Weights of a small image captioner: encoder widths [64, 96, 144].
Rows from block 2 of the text decoder, named by matrix and row number. Rows with one number belong to one attention dimension. Each number is 50 + 10 x the weight over the matrix's rms, rounded and kept within 0 to 99. All counts start at 0.
# v: attention query, key and value (stacked) (decoder.blocks.2.attn.qkv.weight, 768x256, the v third), inputs 129-171
# proj: attention output (decoder.blocks.2.attn.proj.weight, 256x256, transposed), outputs 129-171
v.141:49 45 57 53 41 47 52 45 29 53 52 43 52 36 34 58 30 42 44 43 49 58 65 62 60 52 42 53 57 52 42 62 45 54 54 25 51 49 52 41 64 38 58
proj.141:47 53 45 31 51 58 36 49 48 66 37 60 34 64 43 49 50 35 47 37 66 54 36 43 22 50 64 73 43 42 51 44 46 48 42 67 47 34 58 55 51 57 25
v.142:38 63 48 55 56 59 43 63 47 56 54 50 52 59 47 39 57 60 52 50 61 68 43 65 74 56 63 55 46 44 65 70 61 41 57 55 44 47 54 60 59 49 59
proj.142:47 45 48 48 67 56 52 47 50 42 47 41 46 53 48 49 35 62 48 52 36 21 47 71 45 62 51 60 55 49 67 41 52 53 16 44 69 54 26 44 60 48 22
v.143:39 46 48 63 65 40 53 63 50 47 55 61 51 63 56 53 38 55 38 52 53 45 53 64 38 36 67 43 41 53 40 57 41 55 47 45 43 46 70 52 57 51 42
proj.143:47 45 56 49 51 52 48 32 53 46 60 35 29 46 66 58 37 47 40 81 31 44 57 47 46 55 31 40 47 46 37 58 44 54 74 62 40 30 38 51 51 55 41
v.144:62 40 42 67 44 58 50 41 54 60 59 53 49 69 54 56 46 54 39 51 59 50 39 49 69 40 62 43 49 51 53 54 59 50 43 42 34 51 40 42 27 56 52
proj.144:33 63 46 57 56 50 51 58 43 34 52 38 63 39 58 62 70 49 43 53 54 49 66 49 39 65 49 65 54 44 47 42 59 54 48 48 51 56 56 53 59 61 52
v.145:51 30 44 41 54 57 43 42 60 50 66 47 46 46 44 52 54 58 47 52 47 33 42 48 61 50 61 47 46 50 41 47 54 51 34 54 39 37 47 43 43 22 56
proj.145:54 51 57 53 45 45 55 35 48 41 50 41 59 46 57 43 37 51 38 52 39 69 33 36 51 47 44 30 57 44 55 35 45 55 48 70 53 36 62 64 64 52 62
v.146:51 52 49 54 47 52 53 48 51 52 59 31 54 49 48 47 41 58 37 38 58 42 52 45 52 57 53 41 49 44 61 67 43 40 66 56 31 62 37 67 46 55 50
proj.146:48 38 44 52 61 57 43 59 41 52 40 53 64 46 53 57 48 60 50 32 59 50 46 48 52 60 69 60 51 47 51 34 57 73 48 46 48 52 52 54 44 68 51
v.147:59 49 51 46 62 44 53 56 51 44 69 34 43 48 58 44 54 67 51 55 51 50 47 38 48 29 45 56 64 35 45 45 40 42 56 69 49 44 35 42 40 66 57
proj.147:46 56 60 43 55 67 53 45 50 52 57 44 51 31 41 59 51 43 54 58 43 51 43 43 47 40 49 38 44 45 55 49 65 53 72 51 35 41 52 61 46 59 58
v.148:44 67 66 50 42 61 50 48 52 50 47 44 38 42 68 33 48 40 57 51 50 41 47 55 60 75 51 44 40 57 55 57 62 62 66 60 37 53 60 45 43 60 47
proj.148:50 41 49 68 59 40 61 58 37 51 41 50 45 42 54 45 54 47 48 39 57 49 52 41 45 42 54 38 60 43 34 57 53 37 58 57 67 52 47 48 71 58 33
v.149:46 44 51 61 45 50 52 59 41 61 45 37 47 46 35 48 56 56 66 61 61 33 30 40 65 43 40 45 46 44 53 56 30 42 51 62 44 40 46 31 47 38 55
proj.149:50 48 58 50 37 49 30 34 51 49 48 40 50 56 44 42 53 40 50 58 39 52 45 42 43 49 55 55 74 35 44 47 64 46 54 57 41 57 53 49 54 39 41
v.150:52 50 50 38 42 61 51 42 59 44 61 54 40 53 39 56 59 65 41 51 26 66 40 43 35 58 64 43 48 43 48 39 53 63 43 62 52 63 48 35 74 64 51
proj.150:34 64 48 46 58 55 47 47 54 41 55 38 70 52 63 60 43 58 50 64 44 48 54 54 31 53 41 61 47 45 53 48 41 59 67 48 47 54 36 48 41 42 52
v.151:43 46 75 40 53 48 41 56 55 37 49 56 50 51 59 45 49 52 59 60 61 66 63 46 45 47 57 41 46 62 51 46 53 64 55 47 43 68 57 41 33 61 60
proj.151:58 55 48 53 58 55 51 36 46 55 36 32 46 52 41 46 53 54 45 45 38 59 48 60 50 49 59 44 63 70 50 58 45 34 64 57 53 32 38 73 57 58 53
v.152:63 55 64 47 44 51 45 69 37 46 56 67 57 54 52 46 51 69 25 44 49 51 35 34 53 45 46 53 59 53 39 61 67 41 41 53 39 44 60 58 42 76 67
proj.152:49 59 28 59 56 62 58 56 54 51 48 68 59 38 48 51 50 56 63 72 49 38 61 46 50 44 45 42 47 54 43 30 62 40 68 57 60 22 43 51 48 53 45
v.153:49 56 52 35 38 46 54 35 40 34 35 39 48 58 53 45 57 52 49 49 45 57 38 42 42 44 59 54 33 58 53 45 52 50 43 46 63 47 37 54 54 38 35
proj.153:46 49 65 49 45 33 46 62 39 50 40 53 45 56 50 53 58 47 46 37 56 58 45 60 31 61 39 35 43 51 70 55 47 32 47 64 32 71 46 52 57 48 53
v.154:42 56 32 42 50 53 44 53 34 45 39 52 59 41 46 64 59 42 56 49 79 58 46 40 54 60 39 64 59 47 32 56 58 57 58 46 33 43 46 67 54 60 72
proj.154:56 55 38 45 50 47 30 68 52 75 38 42 52 56 54 39 60 57 60 47 56 33 59 43 50 59 71 60 41 48 47 52 49 49 14 58 62 51 54 55 57 48 48
v.155:67 47 53 47 59 28 41 41 47 51 49 49 48 60 47 44 49 54 64 50 43 43 61 50 57 37 57 57 41 35 36 47 66 50 44 48 48 34 56 51 53 57 39
proj.155:44 33 40 32 40 56 75 66 60 50 64 52 77 36 42 61 55 52 74 44 32 34 59 64 50 38 56 51 54 52 46 50 51 31 59 38 53 57 52 42 47 51 38
v.156:58 52 22 59 62 55 49 70 42 59 48 45 35 48 68 59 46 60 47 36 55 35 48 57 46 37 54 48 32 40 63 54 33 53 44 57 56 61 43 44 63 50 66
proj.156:32 46 57 49 54 39 33 45 64 43 47 61 50 60 49 49 52 55 62 30 37 46 39 48 56 53 59 36 63 59 39 48 54 58 48 42 54 29 51 40 45 47 49
v.157:49 40 39 50 26 44 59 43 43 54 55 58 52 40 34 54 76 45 58 64 53 73 37 45 64 60 64 44 59 59 48 55 49 39 54 45 45 40 34 66 44 40 53
proj.157:61 61 46 52 45 55 36 51 52 56 35 55 52 67 49 57 66 41 35 69 49 63 45 46 44 63 58 51 38 60 45 43 59 59 38 47 49 57 38 54 57 47 68
v.158:27 39 63 53 45 50 56 36 69 39 66 57 55 58 40 49 48 50 49 42 45 43 56 67 54 64 42 61 50 46 61 50 63 67 41 69 38 45 40 44 40 47 37
proj.158:44 53 50 51 69 53 45 38 51 46 77 40 47 39 51 50 64 51 45 61 42 47 48 41 52 59 61 50 55 62 60 61 54 65 45 48 52 60 62 40 25 45 46
v.159:49 66 38 58 40 46 68 45 29 38 56 50 50 50 49 31 53 51 38 45 33 36 49 32 61 49 36 68 46 46 43 52 61 50 39 53 52 44 50 44 59 57 53
proj.159:69 37 53 30 43 50 37 46 56 47 50 36 47 50 52 44 48 54 42 65 55 60 65 46 47 73 30 39 69 71 55 44 50 55 47 68 45 42 50 53 40 63 54
v.160:44 36 53 58 61 41 66 37 41 50 47 43 57 46 43 58 49 61 60 48 42 60 56 70 46 63 50 34 67 48 53 53 51 56 54 69 28 41 50 45 50 52 55
proj.160:54 41 45 55 45 35 48 70 65 42 48 62 59 61 40 45 41 65 55 37 58 45 45 32 69 47 47 39 45 46 63 65 51 45 53 28 51 46 63 39 53 51 57
v.161:61 62 35 30 43 41 48 28 56 49 29 49 56 47 39 39 26 60 64 52 43 59 50 41 43 31 39 55 58 60 33 51 54 46 51 57 53 62 62 42 44 55 58
proj.161:63 54 53 51 58 60 46 48 52 30 70 46 39 59 49 45 40 43 31 57 63 37 71 39 62 63 56 51 57 55 36 52 58 44 55 62 56 54 56 40 55 49 60
v.162:30 38 66 53 58 56 42 40 40 55 53 55 56 42 48 44 62 55 58 36 55 56 50 59 55 75 37 68 31 45 50 59 41 42 41 55 45 41 70 31 39 36 47
proj.162:57 49 41 51 57 66 60 52 51 30 45 51 44 51 52 43 42 64 64 30 28 57 39 49 48 38 51 50 49 49 59 50 50 62 45 32 48 53 37 63 62 50 54
v.163:51 54 61 54 44 51 42 36 43 63 49 65 45 41 62 51 62 53 53 46 58 58 46 57 67 42 57 31 50 52 52 45 45 24 37 29 62 51 39 57 56 46 56
proj.163:39 35 52 50 60 54 45 40 60 64 65 39 38 52 29 67 41 52 42 48 52 44 50 63 54 41 36 61 54 53 49 45 48 32 68 59 34 65 49 74 70 46 34
v.164:54 52 49 56 51 45 50 83 50 49 40 45 55 50 48 42 63 43 47 53 50 42 55 42 54 57 30 51 59 49 67 64 64 52 44 44 57 35 53 29 43 36 42
proj.164:50 51 45 39 28 41 55 49 57 49 39 67 50 38 48 57 53 48 38 41 55 68 45 49 57 49 51 41 60 35 42 51 32 37 49 47 45 51 62 37 49 42 31
v.165:48 44 34 70 54 20 63 31 47 54 45 45 54 57 38 38 33 67 58 54 63 33 69 32 51 51 56 52 53 45 53 46 51 52 39 48 44 57 41 56 54 32 50
proj.165:50 49 55 38 58 48 43 34 53 42 43 55 46 40 39 53 44 55 44 72 46 48 40 28 54 58 55 46 45 63 64 36 40 44 65 58 40 51 55 35 45 54 38
v.166:33 28 60 62 45 40 60 61 42 59 65 42 38 53 57 47 53 28 56 46 50 51 55 61 35 39 39 50 62 66 49 40 57 23 48 49 49 55 20 45 38 45 49
proj.166:54 46 49 56 42 48 57 54 48 61 44 38 61 43 44 55 48 52 47 74 56 44 48 44 51 45 49 51 63 44 49 55 38 36 37 33 48 50 59 47 38 64 42
v.167:51 51 57 29 49 51 48 69 42 35 54 40 66 30 42 34 59 56 56 42 57 55 49 41 38 55 56 62 51 40 55 61 39 64 56 57 47 48 62 50 49 37 50
proj.167:50 55 58 56 54 50 51 41 47 48 36 52 30 48 44 49 48 43 50 28 50 42 51 42 44 62 42 51 56 40 40 60 50 58 57 43 45 50 37 39 46 52 42
v.168:39 50 34 34 58 57 41 40 36 42 56 35 56 70 67 43 43 47 60 49 42 49 46 46 46 56 56 46 41 53 39 57 50 66 51 59 42 54 50 47 39 52 39
proj.168:44 55 45 40 42 59 46 54 50 32 55 67 55 60 46 41 40 44 48 34 41 45 69 55 44 64 57 60 53 60 63 47 61 57 45 37 39 45 44 73 76 68 60
v.169:50 54 45 32 53 36 49 40 55 53 40 55 44 57 59 47 52 57 61 49 57 41 47 37 61 58 53 54 22 63 56 51 38 48 60 30 49 67 63 47 51 58 48
proj.169:60 38 58 49 61 57 36 56 34 56 64 47 57 54 54 45 54 39 54 43 71 59 57 64 76 40 38 50 58 49 60 39 46 56 55 43 53 49 56 62 67 37 44
v.170:62 61 44 54 52 43 74 48 45 30 36 43 36 43 55 50 38 53 39 55 48 53 54 35 45 44 47 49 50 48 41 43 59 38 49 48 50 52 57 50 51 42 57
proj.170:60 38 46 24 64 60 46 40 60 63 62 49 51 53 50 54 43 54 64 31 63 67 70 50 53 58 40 46 42 65 52 41 75 34 41 53 62 67 47 63 36 30 49
v.171:50 42 29 47 49 40 54 57 45 41 40 61 51 45 59 51 50 33 49 47 52 54 56 47 54 40 54 46 55 51 70 31 49 49 52 56 56 49 31 50 37 49 21
proj.171:34 42 59 43 40 55 37 50 72 61 47 54 49 49 42 46 56 47 57 30 36 31 65 36 44 50 46 49 41 48 50 56 53 45 63 26 66 48 56 51 64 53 45
v.172:40 49 58 41 62 67 50 56 31 48 52 70 57 54 47 49 52 43 71 46 40 58 41 46 53 51 61 34 36 55 52 70 53 46 45 60 43 42 62 53 45 56 36
proj.172:46 51 41 32 51 53 58 56 58 46 52 45 45 57 47 58 64 55 53 45 51 55 41 53 50 74 59 36 45 45 38 52 50 51 39 42 37 34 52 44 69 48 59
v.173:31 64 67 34 65 47 50 57 45 55 67 40 45 47 57 58 50 60 43 50 51 43 40 43 51 42 48 52 59 43 75 50 47 54 42 42 50 64 48 57 33 52 42
proj.173:44 43 44 63 55 61 37 50 61 57 55 46 63 48 52 50 40 47 51 36 69 59 42 38 70 43 58 53 52 55 44 40 49 37 56 54 46 56 57 33 34 41 57
v.174:61 45 33 54 61 42 46 44 74 58 57 66 59 52 47 61 23 59 45 49 57 42 53 55 25 39 57 57 41 35 57 43 45 45 81 63 47 67 49 39 53 36 45
proj.174:52 61 48 39 55 42 51 55 43 52 42 51 65 53 37 49 46 49 34 33 43 48 62 34 59 49 35 59 61 38 52 38 60 59 61 33 40 30 52 46 60 43 38
v.175:46 46 50 40 66 52 33 69 69 46 37 38 43 42 51 22 54 61 52 47 53 48 48 42 54 61 44 56 36 50 37 49 57 50 57 68 58 44 42 39 50 47 54
proj.175:46 38 58 52 45 44 48 38 44 53 45 62 49 49 37 56 30 53 55 62 57 35 48 62 55 50 60 61 48 37 53 54 59 54 56 50 60 37 51 54 57 52 53
v.176:46 40 44 59 33 46 51 46 61 53 51 54 35 59 44 31 49 56 49 55 56 66 53 48 53 43 78 38 48 54 57 52 57 43 38 73 39 54 51 58 49 59 54
proj.176:48 45 45 36 54 39 53 52 63 48 54 61 59 76 43 31 53 56 59 44 40 47 53 45 71 49 39 38 31 67 67 47 52 58 41 35 56 47 49 62 37 45 45
v.177:40 58 62 67 37 70 36 34 61 49 49 46 50 44 57 53 48 50 38 53 47 45 42 40 36 46 36 55 39 53 43 40 56 52 46 49 57 82 67 53 41 57 35
proj.177:55 42 54 62 54 31 44 49 54 60 54 33 46 54 46 45 56 51 53 62 45 61 66 59 60 33 56 45 46 58 45 47 56 59 55 37 53 59 64 46 54 61 47
v.178:49 51 62 41 51 42 66 42 41 66 48 57 53 43 52 41 47 58 42 48 53 45 44 33 43 46 46 47 57 64 41 37 31 52 52 51 68 53 61 58 45 48 49
proj.178:48 47 54 66 63 66 30 41 42 43 47 55 45 57 69 45 48 40 62 61 61 45 44 60 46 51 60 40 45 49 32 53 42 52 57 30 48 54 54 46 36 37 50
v.179:50 62 45 47 44 53 81 62 51 73 37 47 47 39 33 64 41 68 57 60 47 52 48 45 61 45 53 57 48 51 51 46 46 64 69 67 48 43 51 49 42 55 56
proj.179:39 57 42 47 61 30 38 43 48 33 58 43 44 46 45 58 51 50 69 46 72 21 62 62 45 53 49 39 49 43 42 51 57 65 54 54 47 57 43 24 50 48 41
v.180:42 30 56 28 37 48 60 47 46 54 61 46 41 61 40 29 34 49 55 47 39 62 73 56 45 68 55 69 58 51 51 30 48 36 50 52 39 69 48 46 31 63 40
proj.180:53 37 52 45 58 51 42 52 54 40 43 33 61 53 46 54 38 59 59 37 45 46 51 37 53 54 44 57 42 55 53 51 55 55 46 43 68 40 37 43 59 54 53
v.181:46 56 45 45 47 49 41 50 44 38 52 44 48 38 56 64 54 51 58 54 54 62 40 28 58 55 39 62 27 46 49 44 43 42 40 54 55 44 57 47 47 61 48
proj.181:53 48 41 67 54 43 38 14 61 53 60 45 38 41 26 28 43 60 44 36 49 50 60 51 51 60 67 33 37 46 31 35 66 70 50 37 45 44 42 44 44 61 59
v.182:55 54 34 64 48 39 53 47 50 33 57 42 47 43 49 52 63 60 62 56 61 52 48 45 59 63 57 63 54 42 47 56 63 47 38 60 52 50 38 44 45 54 46
proj.182:33 46 44 62 50 55 51 55 48 49 58 46 66 58 46 59 51 59 51 50 70 48 46 50 49 54 46 43 32 79 41 36 58 45 64 54 56 44 51 39 40 51 39
v.183:65 44 63 56 72 39 59 47 40 43 34 66 53 38 53 58 30 48 63 56 38 46 55 39 39 36 40 44 57 49 48 47 61 54 58 55 69 52 57 49 56 40 60
proj.183:51 42 41 25 52 49 49 36 53 57 44 43 60 36 38 46 47 54 44 60 65 65 52 45 52 71 65 53 50 66 40 49 58 60 69 51 60 58 59 58 26 52 39
v.184:68 48 45 53 47 28 43 37 47 41 56 54 45 51 61 63 51 63 32 49 61 47 38 45 54 35 49 57 53 60 55 75 53 43 68 46 62 46 43 44 36 38 56
proj.184:41 69 64 64 58 53 43 57 39 46 53 40 53 42 62 51 47 55 60 33 67 51 40 44 32 41 52 60 48 40 50 29 42 58 67 50 42 62 47 41 46 56 44
v.185:48 50 58 55 42 50 44 61 48 38 62 55 61 59 56 58 54 44 51 50 66 62 61 35 54 37 56 47 64 65 40 45 28 45 48 47 38 57 63 38 48 63 63
proj.185:48 68 32 41 45 59 56 60 76 56 52 35 42 55 65 32 36 50 38 79 58 49 57 49 62 52 41 41 44 48 43 31 65 26 51 66 61 62 38 67 58 29 60
v.186:50 60 54 41 39 39 48 54 42 41 36 60 57 37 60 59 27 35 55 60 61 49 41 65 22 54 33 49 57 59 46 48 39 36 37 45 44 55 62 44 57 52 56
proj.186:34 44 58 55 32 70 34 66 52 66 56 49 43 53 42 58 68 66 50 31 55 37 55 49 48 53 83 48 52 61 47 54 50 44 54 41 69 51 33 47 50 53 32
v.187:47 69 46 50 43 42 63 58 54 51 53 52 36 62 59 44 59 56 59 50 43 35 54 42 40 66 43 56 45 49 30 51 48 24 52 56 47 67 22 57 38 46 50
proj.187:67 25 40 55 50 27 33 47 48 49 74 58 62 63 44 49 55 20 49 63 74 60 40 31 55 34 47 57 40 44 50 40 47 47 38 50 52 47 60 46 51 56 47
v.188:56 61 52 56 50 66 64 56 42 52 67 57 45 67 39 59 31 33 41 58 57 42 42 41 52 46 47 39 57 36 27 46 31 34 62 41 43 54 49 42 35 60 41
proj.188:63 53 54 47 35 28 53 48 34 44 60 53 63 33 57 54 48 45 42 38 51 39 65 58 43 40 47 29 41 65 56 32 37 30 24 56 59 42 52 49 43 56 51
v.189:50 43 26 34 56 33 49 24 48 56 41 47 51 48 59 34 54 50 38 49 50 50 54 51 43 35 48 49 49 45 41 51 41 42 38 54 49 34 57 59 50 45 52
proj.189:55 46 54 53 52 50 55 49 44 45 53 52 59 44 47 51 44 48 52 81 47 68 40 49 55 62 70 57 39 41 40 66 40 55 40 58 44 51 51 59 51 42 41
v.190:46 33 50 63 56 28 50 39 53 56 54 57 41 50 55 55 52 50 59 53 60 32 64 62 51 45 36 39 47 53 33 43 40 56 61 66 46 40 58 42 48 35 53
proj.190:50 54 58 65 38 54 62 69 67 40 55 55 46 41 59 48 51 37 44 53 46 43 47 59 64 56 34 31 40 54 36 53 41 48 45 48 37 39 42 47 43 57 53
v.191:52 50 50 64 44 50 40 40 50 61 40 41 69 28 48 47 54 45 43 48 42 59 33 60 43 50 47 45 49 67 52 42 64 55 55 60 49 42 60 38 63 44 66
proj.191:35 55 49 61 29 29 41 46 63 45 40 28 39 53 46 48 53 48 63 26 51 34 46 44 34 45 53 69 61 30 34 52 50 50 50 41 55 35 54 53 41 53 53
v.192:64 63 43 62 47 36 48 45 63 54 55 61 50 47 60 30 58 57 64 47 50 59 47 58 53 39 51 39 63 23 41 58 44 30 56 53 61 53 61 40 46 44 48
proj.192:42 63 56 46 44 39 44 60 52 44 52 54 45 59 54 56 42 73 35 55 65 45 41 56 46 53 39 60 40 58 55 57 55 48 37 47 51 62 64 44 41 47 45
v.193:50 31 46 36 55 53 52 60 52 58 47 37 48 55 53 46 43 54 70 44 50 45 52 57 47 49 42 52 50 57 66 59 57 51 46 41 47 47 46 40 57 52 63
proj.193:53 52 55 49 64 47 58 55 39 45 46 44 65 52 59 65 55 41 47 27 65 50 60 46 41 55 54 59 52 41 40 81 50 50 62 41 59 43 48 38 60 42 54
v.194:62 53 57 62 30 60 58 41 43 37 51 52 57 59 49 50 73 57 40 48 54 37 50 47 43 46 37 59 39 53 55 48 44 59 69 58 62 45 54 57 41 73 53
proj.194:34 44 51 46 33 54 45 39 64 50 52 49 60 28 47 49 49 32 51 36 26 50 59 37 40 57 40 35 45 37 57 33 31 51 50 54 19 59 40 46 69 53 46
v.195:45 53 29 52 54 72 55 43 41 38 56 50 48 64 53 52 63 56 49 54 44 51 76 40 42 27 42 66 58 44 47 48 49 36 61 47 40 47 46 52 56 53 43
proj.195:62 37 54 56 52 50 49 50 52 71 43 58 35 59 47 26 62 45 52 57 52 42 46 52 43 52 51 50 38 58 49 55 41 41 54 69 47 41 38 40 40 55 63
v.196:57 72 63 53 75 60 57 45 43 27 43 50 59 47 49 52 52 61 45 51 33 49 40 58 40 40 80 51 61 39 57 51 39 47 53 58 22 40 52 56 67 58 42
proj.196:49 60 55 60 32 45 62 40 41 41 42 49 62 69 32 54 56 58 61 40 52 42 46 40 56 52 38 47 62 50 49 34 46 71 40 28 53 47 41 65 42 34 60
v.197:48 60 55 41 37 59 52 63 46 57 51 52 57 38 60 30 73 56 56 58 39 48 59 44 47 47 57 64 63 49 30 42 41 51 51 48 68 49 52 63 53 65 55
proj.197:62 41 51 40 43 43 59 42 54 46 30 41 56 62 49 55 50 59 41 62 65 25 65 55 50 50 28 55 46 57 44 47 48 40 42 44 67 52 67 55 39 60 38
v.198:72 58 62 39 47 48 41 54 44 49 63 46 35 67 50 57 48 45 49 49 53 43 51 47 39 53 62 71 44 56 47 30 58 50 43 51 44 52 50 52 49 57 56
proj.198:65 52 55 42 57 62 40 59 51 56 57 39 54 58 49 47 72 43 63 28 47 52 33 54 47 39 53 49 51 48 28 64 52 58 43 60 60 46 54 56 60 55 45
v.199:66 45 39 42 41 53 59 50 52 49 45 44 43 44 34 43 45 39 44 51 48 47 51 51 41 57 26 48 48 43 38 60 44 54 45 65 46 58 51 51 41 57 50
proj.199:50 38 44 46 58 56 64 55 42 42 47 53 55 40 47 42 54 52 38 29 33 56 46 57 59 45 52 47 25 47 69 45 46 51 61 59 48 39 73 38 41 38 47
v.200:39 35 58 21 63 55 50 58 56 59 42 43 52 46 66 48 52 40 47 43 61 66 50 28 60 45 53 55 50 57 55 61 38 53 46 58 50 48 70 54 57 54 47
proj.200:68 57 46 42 60 55 77 63 41 56 49 48 50 40 49 34 38 53 61 55 51 37 42 47 40 77 44 37 55 63 53 42 63 55 50 54 53 55 33 46 48 46 61
v.201:37 62 47 57 51 76 61 44 33 45 44 60 32 47 42 46 49 45 59 45 57 39 66 38 50 38 60 50 46 32 57 44 51 54 37 58 53 48 46 55 58 66 45
proj.201:58 44 42 46 54 32 55 36 36 53 33 61 41 67 63 48 44 63 52 57 38 46 57 55 60 51 22 49 47 47 61 60 61 28 50 54 54 57 47 36 64 38 43
v.202:39 51 64 54 43 41 64 50 50 49 50 38 47 54 43 40 63 46 63 35 67 47 52 63 46 54 38 48 48 40 45 47 40 51 37 44 56 51 58 42 53 54 37
proj.202:43 40 55 49 62 62 55 60 52 68 66 58 61 55 45 29 43 66 53 27 39 63 29 56 51 64 42 41 58 47 39 49 33 48 54 56 54 51 35 40 57 33 54
v.203:55 37 28 38 44 47 54 62 42 54 50 51 63 35 47 52 62 62 33 54 62 49 58 65 52 33 39 65 48 68 58 50 65 52 40 40 60 71 45 50 49 56 40
proj.203:48 50 63 45 43 47 57 53 42 29 48 47 50 34 62 73 40 52 54 58 49 57 67 43 54 49 56 37 64 39 53 36 58 51 62 43 54 45 33 56 36 53 55
v.204:52 70 60 47 50 65 48 48 68 45 45 58 49 40 38 58 68 58 39 53 51 57 56 58 66 59 57 60 59 39 42 50 42 49 56 57 53 76 47 46 56 48 51
proj.204:52 56 43 49 47 56 54 65 49 43 41 51 41 47 59 53 48 33 64 69 40 53 69 36 33 46 53 49 57 55 67 54 58 32 47 51 52 44 56 35 71 67 50
v.205:56 60 51 43 29 57 46 37 50 62 55 55 55 49 55 52 49 62 56 51 59 58 30 41 61 43 50 64 65 43 58 49 46 52 60 58 45 55 55 59 58 62 60
proj.205:57 35 52 42 56 44 53 43 59 72 32 51 56 37 34 51 58 53 56 48 45 43 39 53 51 59 33 31 38 28 46 56 51 63 44 46 54 47 42 32 34 32 61
v.206:56 44 42 46 55 40 41 61 21 33 45 45 41 51 47 55 51 28 56 39 45 48 34 41 57 43 48 44 37 57 39 57 60 45 61 46 63 65 40 63 60 36 55
proj.206:53 58 36 36 48 47 61 35 49 43 55 49 50 75 56 57 47 55 34 53 54 59 59 53 51 70 58 49 56 53 51 54 38 59 57 59 55 62 33 40 38 43 33
v.207:49 54 37 68 52 59 55 43 61 54 37 48 56 67 60 49 49 52 72 49 57 58 48 38 58 52 60 53 37 47 46 23 52 33 57 59 57 56 64 47 44 34 54
proj.207:43 46 56 43 62 50 26 55 53 57 47 60 37 55 64 45 28 67 55 42 34 45 54 49 42 51 71 37 62 52 49 59 44 45 57 66 55 47 56 42 54 46 49
v.208:34 68 32 47 42 49 47 42 49 55 38 33 54 55 38 45 36 56 48 55 55 43 49 57 44 48 51 55 42 63 59 59 67 75 36 35 51 29 54 55 55 37 50
proj.208:58 42 70 64 44 41 38 59 43 46 56 33 65 50 31 53 55 44 72 35 57 51 27 50 54 63 47 44 50 37 45 53 60 45 62 52 63 55 54 49 66 46 45
v.209:60 53 39 49 46 47 52 59 53 53 41 40 51 45 59 36 36 60 58 52 57 40 47 34 56 45 57 45 47 66 52 51 55 58 41 63 35 59 39 36 44 36 64
proj.209:42 52 57 56 44 46 45 41 57 41 44 62 50 51 44 53 37 45 45 27 46 63 34 55 43 46 50 57 71 46 41 61 50 47 54 58 48 50 60 39 40 47 48
v.210:39 47 53 55 42 62 37 56 46 64 49 38 34 45 55 59 44 58 53 53 60 55 57 43 53 59 47 56 61 45 54 51 43 32 30 68 58 52 56 57 43 50 47
proj.210:61 47 52 47 58 49 44 40 61 40 46 57 58 60 59 48 39 66 48 71 57 49 60 56 39 28 30 54 45 48 70 57 62 68 61 28 64 46 65 36 58 79 50
v.211:43 42 65 38 77 55 58 53 85 50 55 44 64 52 52 53 57 49 54 56 58 57 42 50 60 45 64 40 48 45 17 61 46 56 40 57 56 24 48 55 52 51 44
proj.211:46 59 50 70 57 43 39 47 51 49 51 56 37 48 56 56 44 57 50 54 37 56 46 44 58 61 47 65 46 45 49 59 37 45 41 56 49 60 59 62 59 52 56
v.212:42 37 55 49 46 47 42 54 61 50 72 64 64 38 47 42 63 46 68 52 63 45 67 36 54 43 58 56 68 56 64 42 49 30 53 32 57 35 46 50 41 44 38
proj.212:36 48 42 53 55 51 50 54 46 69 33 49 40 44 48 79 44 42 57 53 51 57 49 49 42 36 43 54 44 44 56 76 55 58 54 41 47 34 43 44 57 53 56
v.213:38 53 55 53 48 66 52 67 40 65 45 42 40 59 49 52 66 47 55 54 40 46 42 49 44 43 40 58 38 48 43 52 52 44 56 47 66 39 64 52 45 46 51
proj.213:55 50 51 52 44 50 56 39 30 49 59 37 46 49 59 50 40 64 45 40 55 63 32 51 59 49 61 48 51 56 59 54 66 69 48 49 37 45 51 52 61 48 63
v.214:64 48 71 57 54 45 59 65 50 42 59 46 62 24 37 50 49 42 39 49 62 48 58 35 65 31 40 57 27 52 52 42 41 53 44 49 59 46 53 54 58 62 59
proj.214:43 44 52 35 55 56 51 38 34 60 50 63 57 38 53 38 60 47 53 36 54 39 39 48 45 46 45 51 51 48 53 61 59 48 59 50 43 62 30 45 22 41 38
v.215:53 52 53 66 54 39 53 46 49 49 44 64 43 61 38 51 61 39 51 53 56 56 48 59 60 56 48 36 46 58 50 45 39 59 51 51 66 55 45 60 54 57 46
proj.215:48 54 52 25 53 45 35 43 75 54 66 59 55 52 27 54 69 49 49 45 53 50 44 72 57 43 68 60 60 67 50 48 60 35 67 57 42 54 42 49 53 46 53
v.216:28 53 49 30 47 54 49 41 48 39 48 58 41 29 52 59 26 52 51 42 42 37 49 35 47 52 39 61 57 41 54 57 43 47 61 46 61 50 63 35 51 50 53
proj.216:33 53 16 39 50 54 47 45 46 47 65 55 64 46 43 45 56 35 60 52 56 53 43 54 45 62 57 47 38 48 42 54 62 47 40 43 53 48 36 62 19 67 53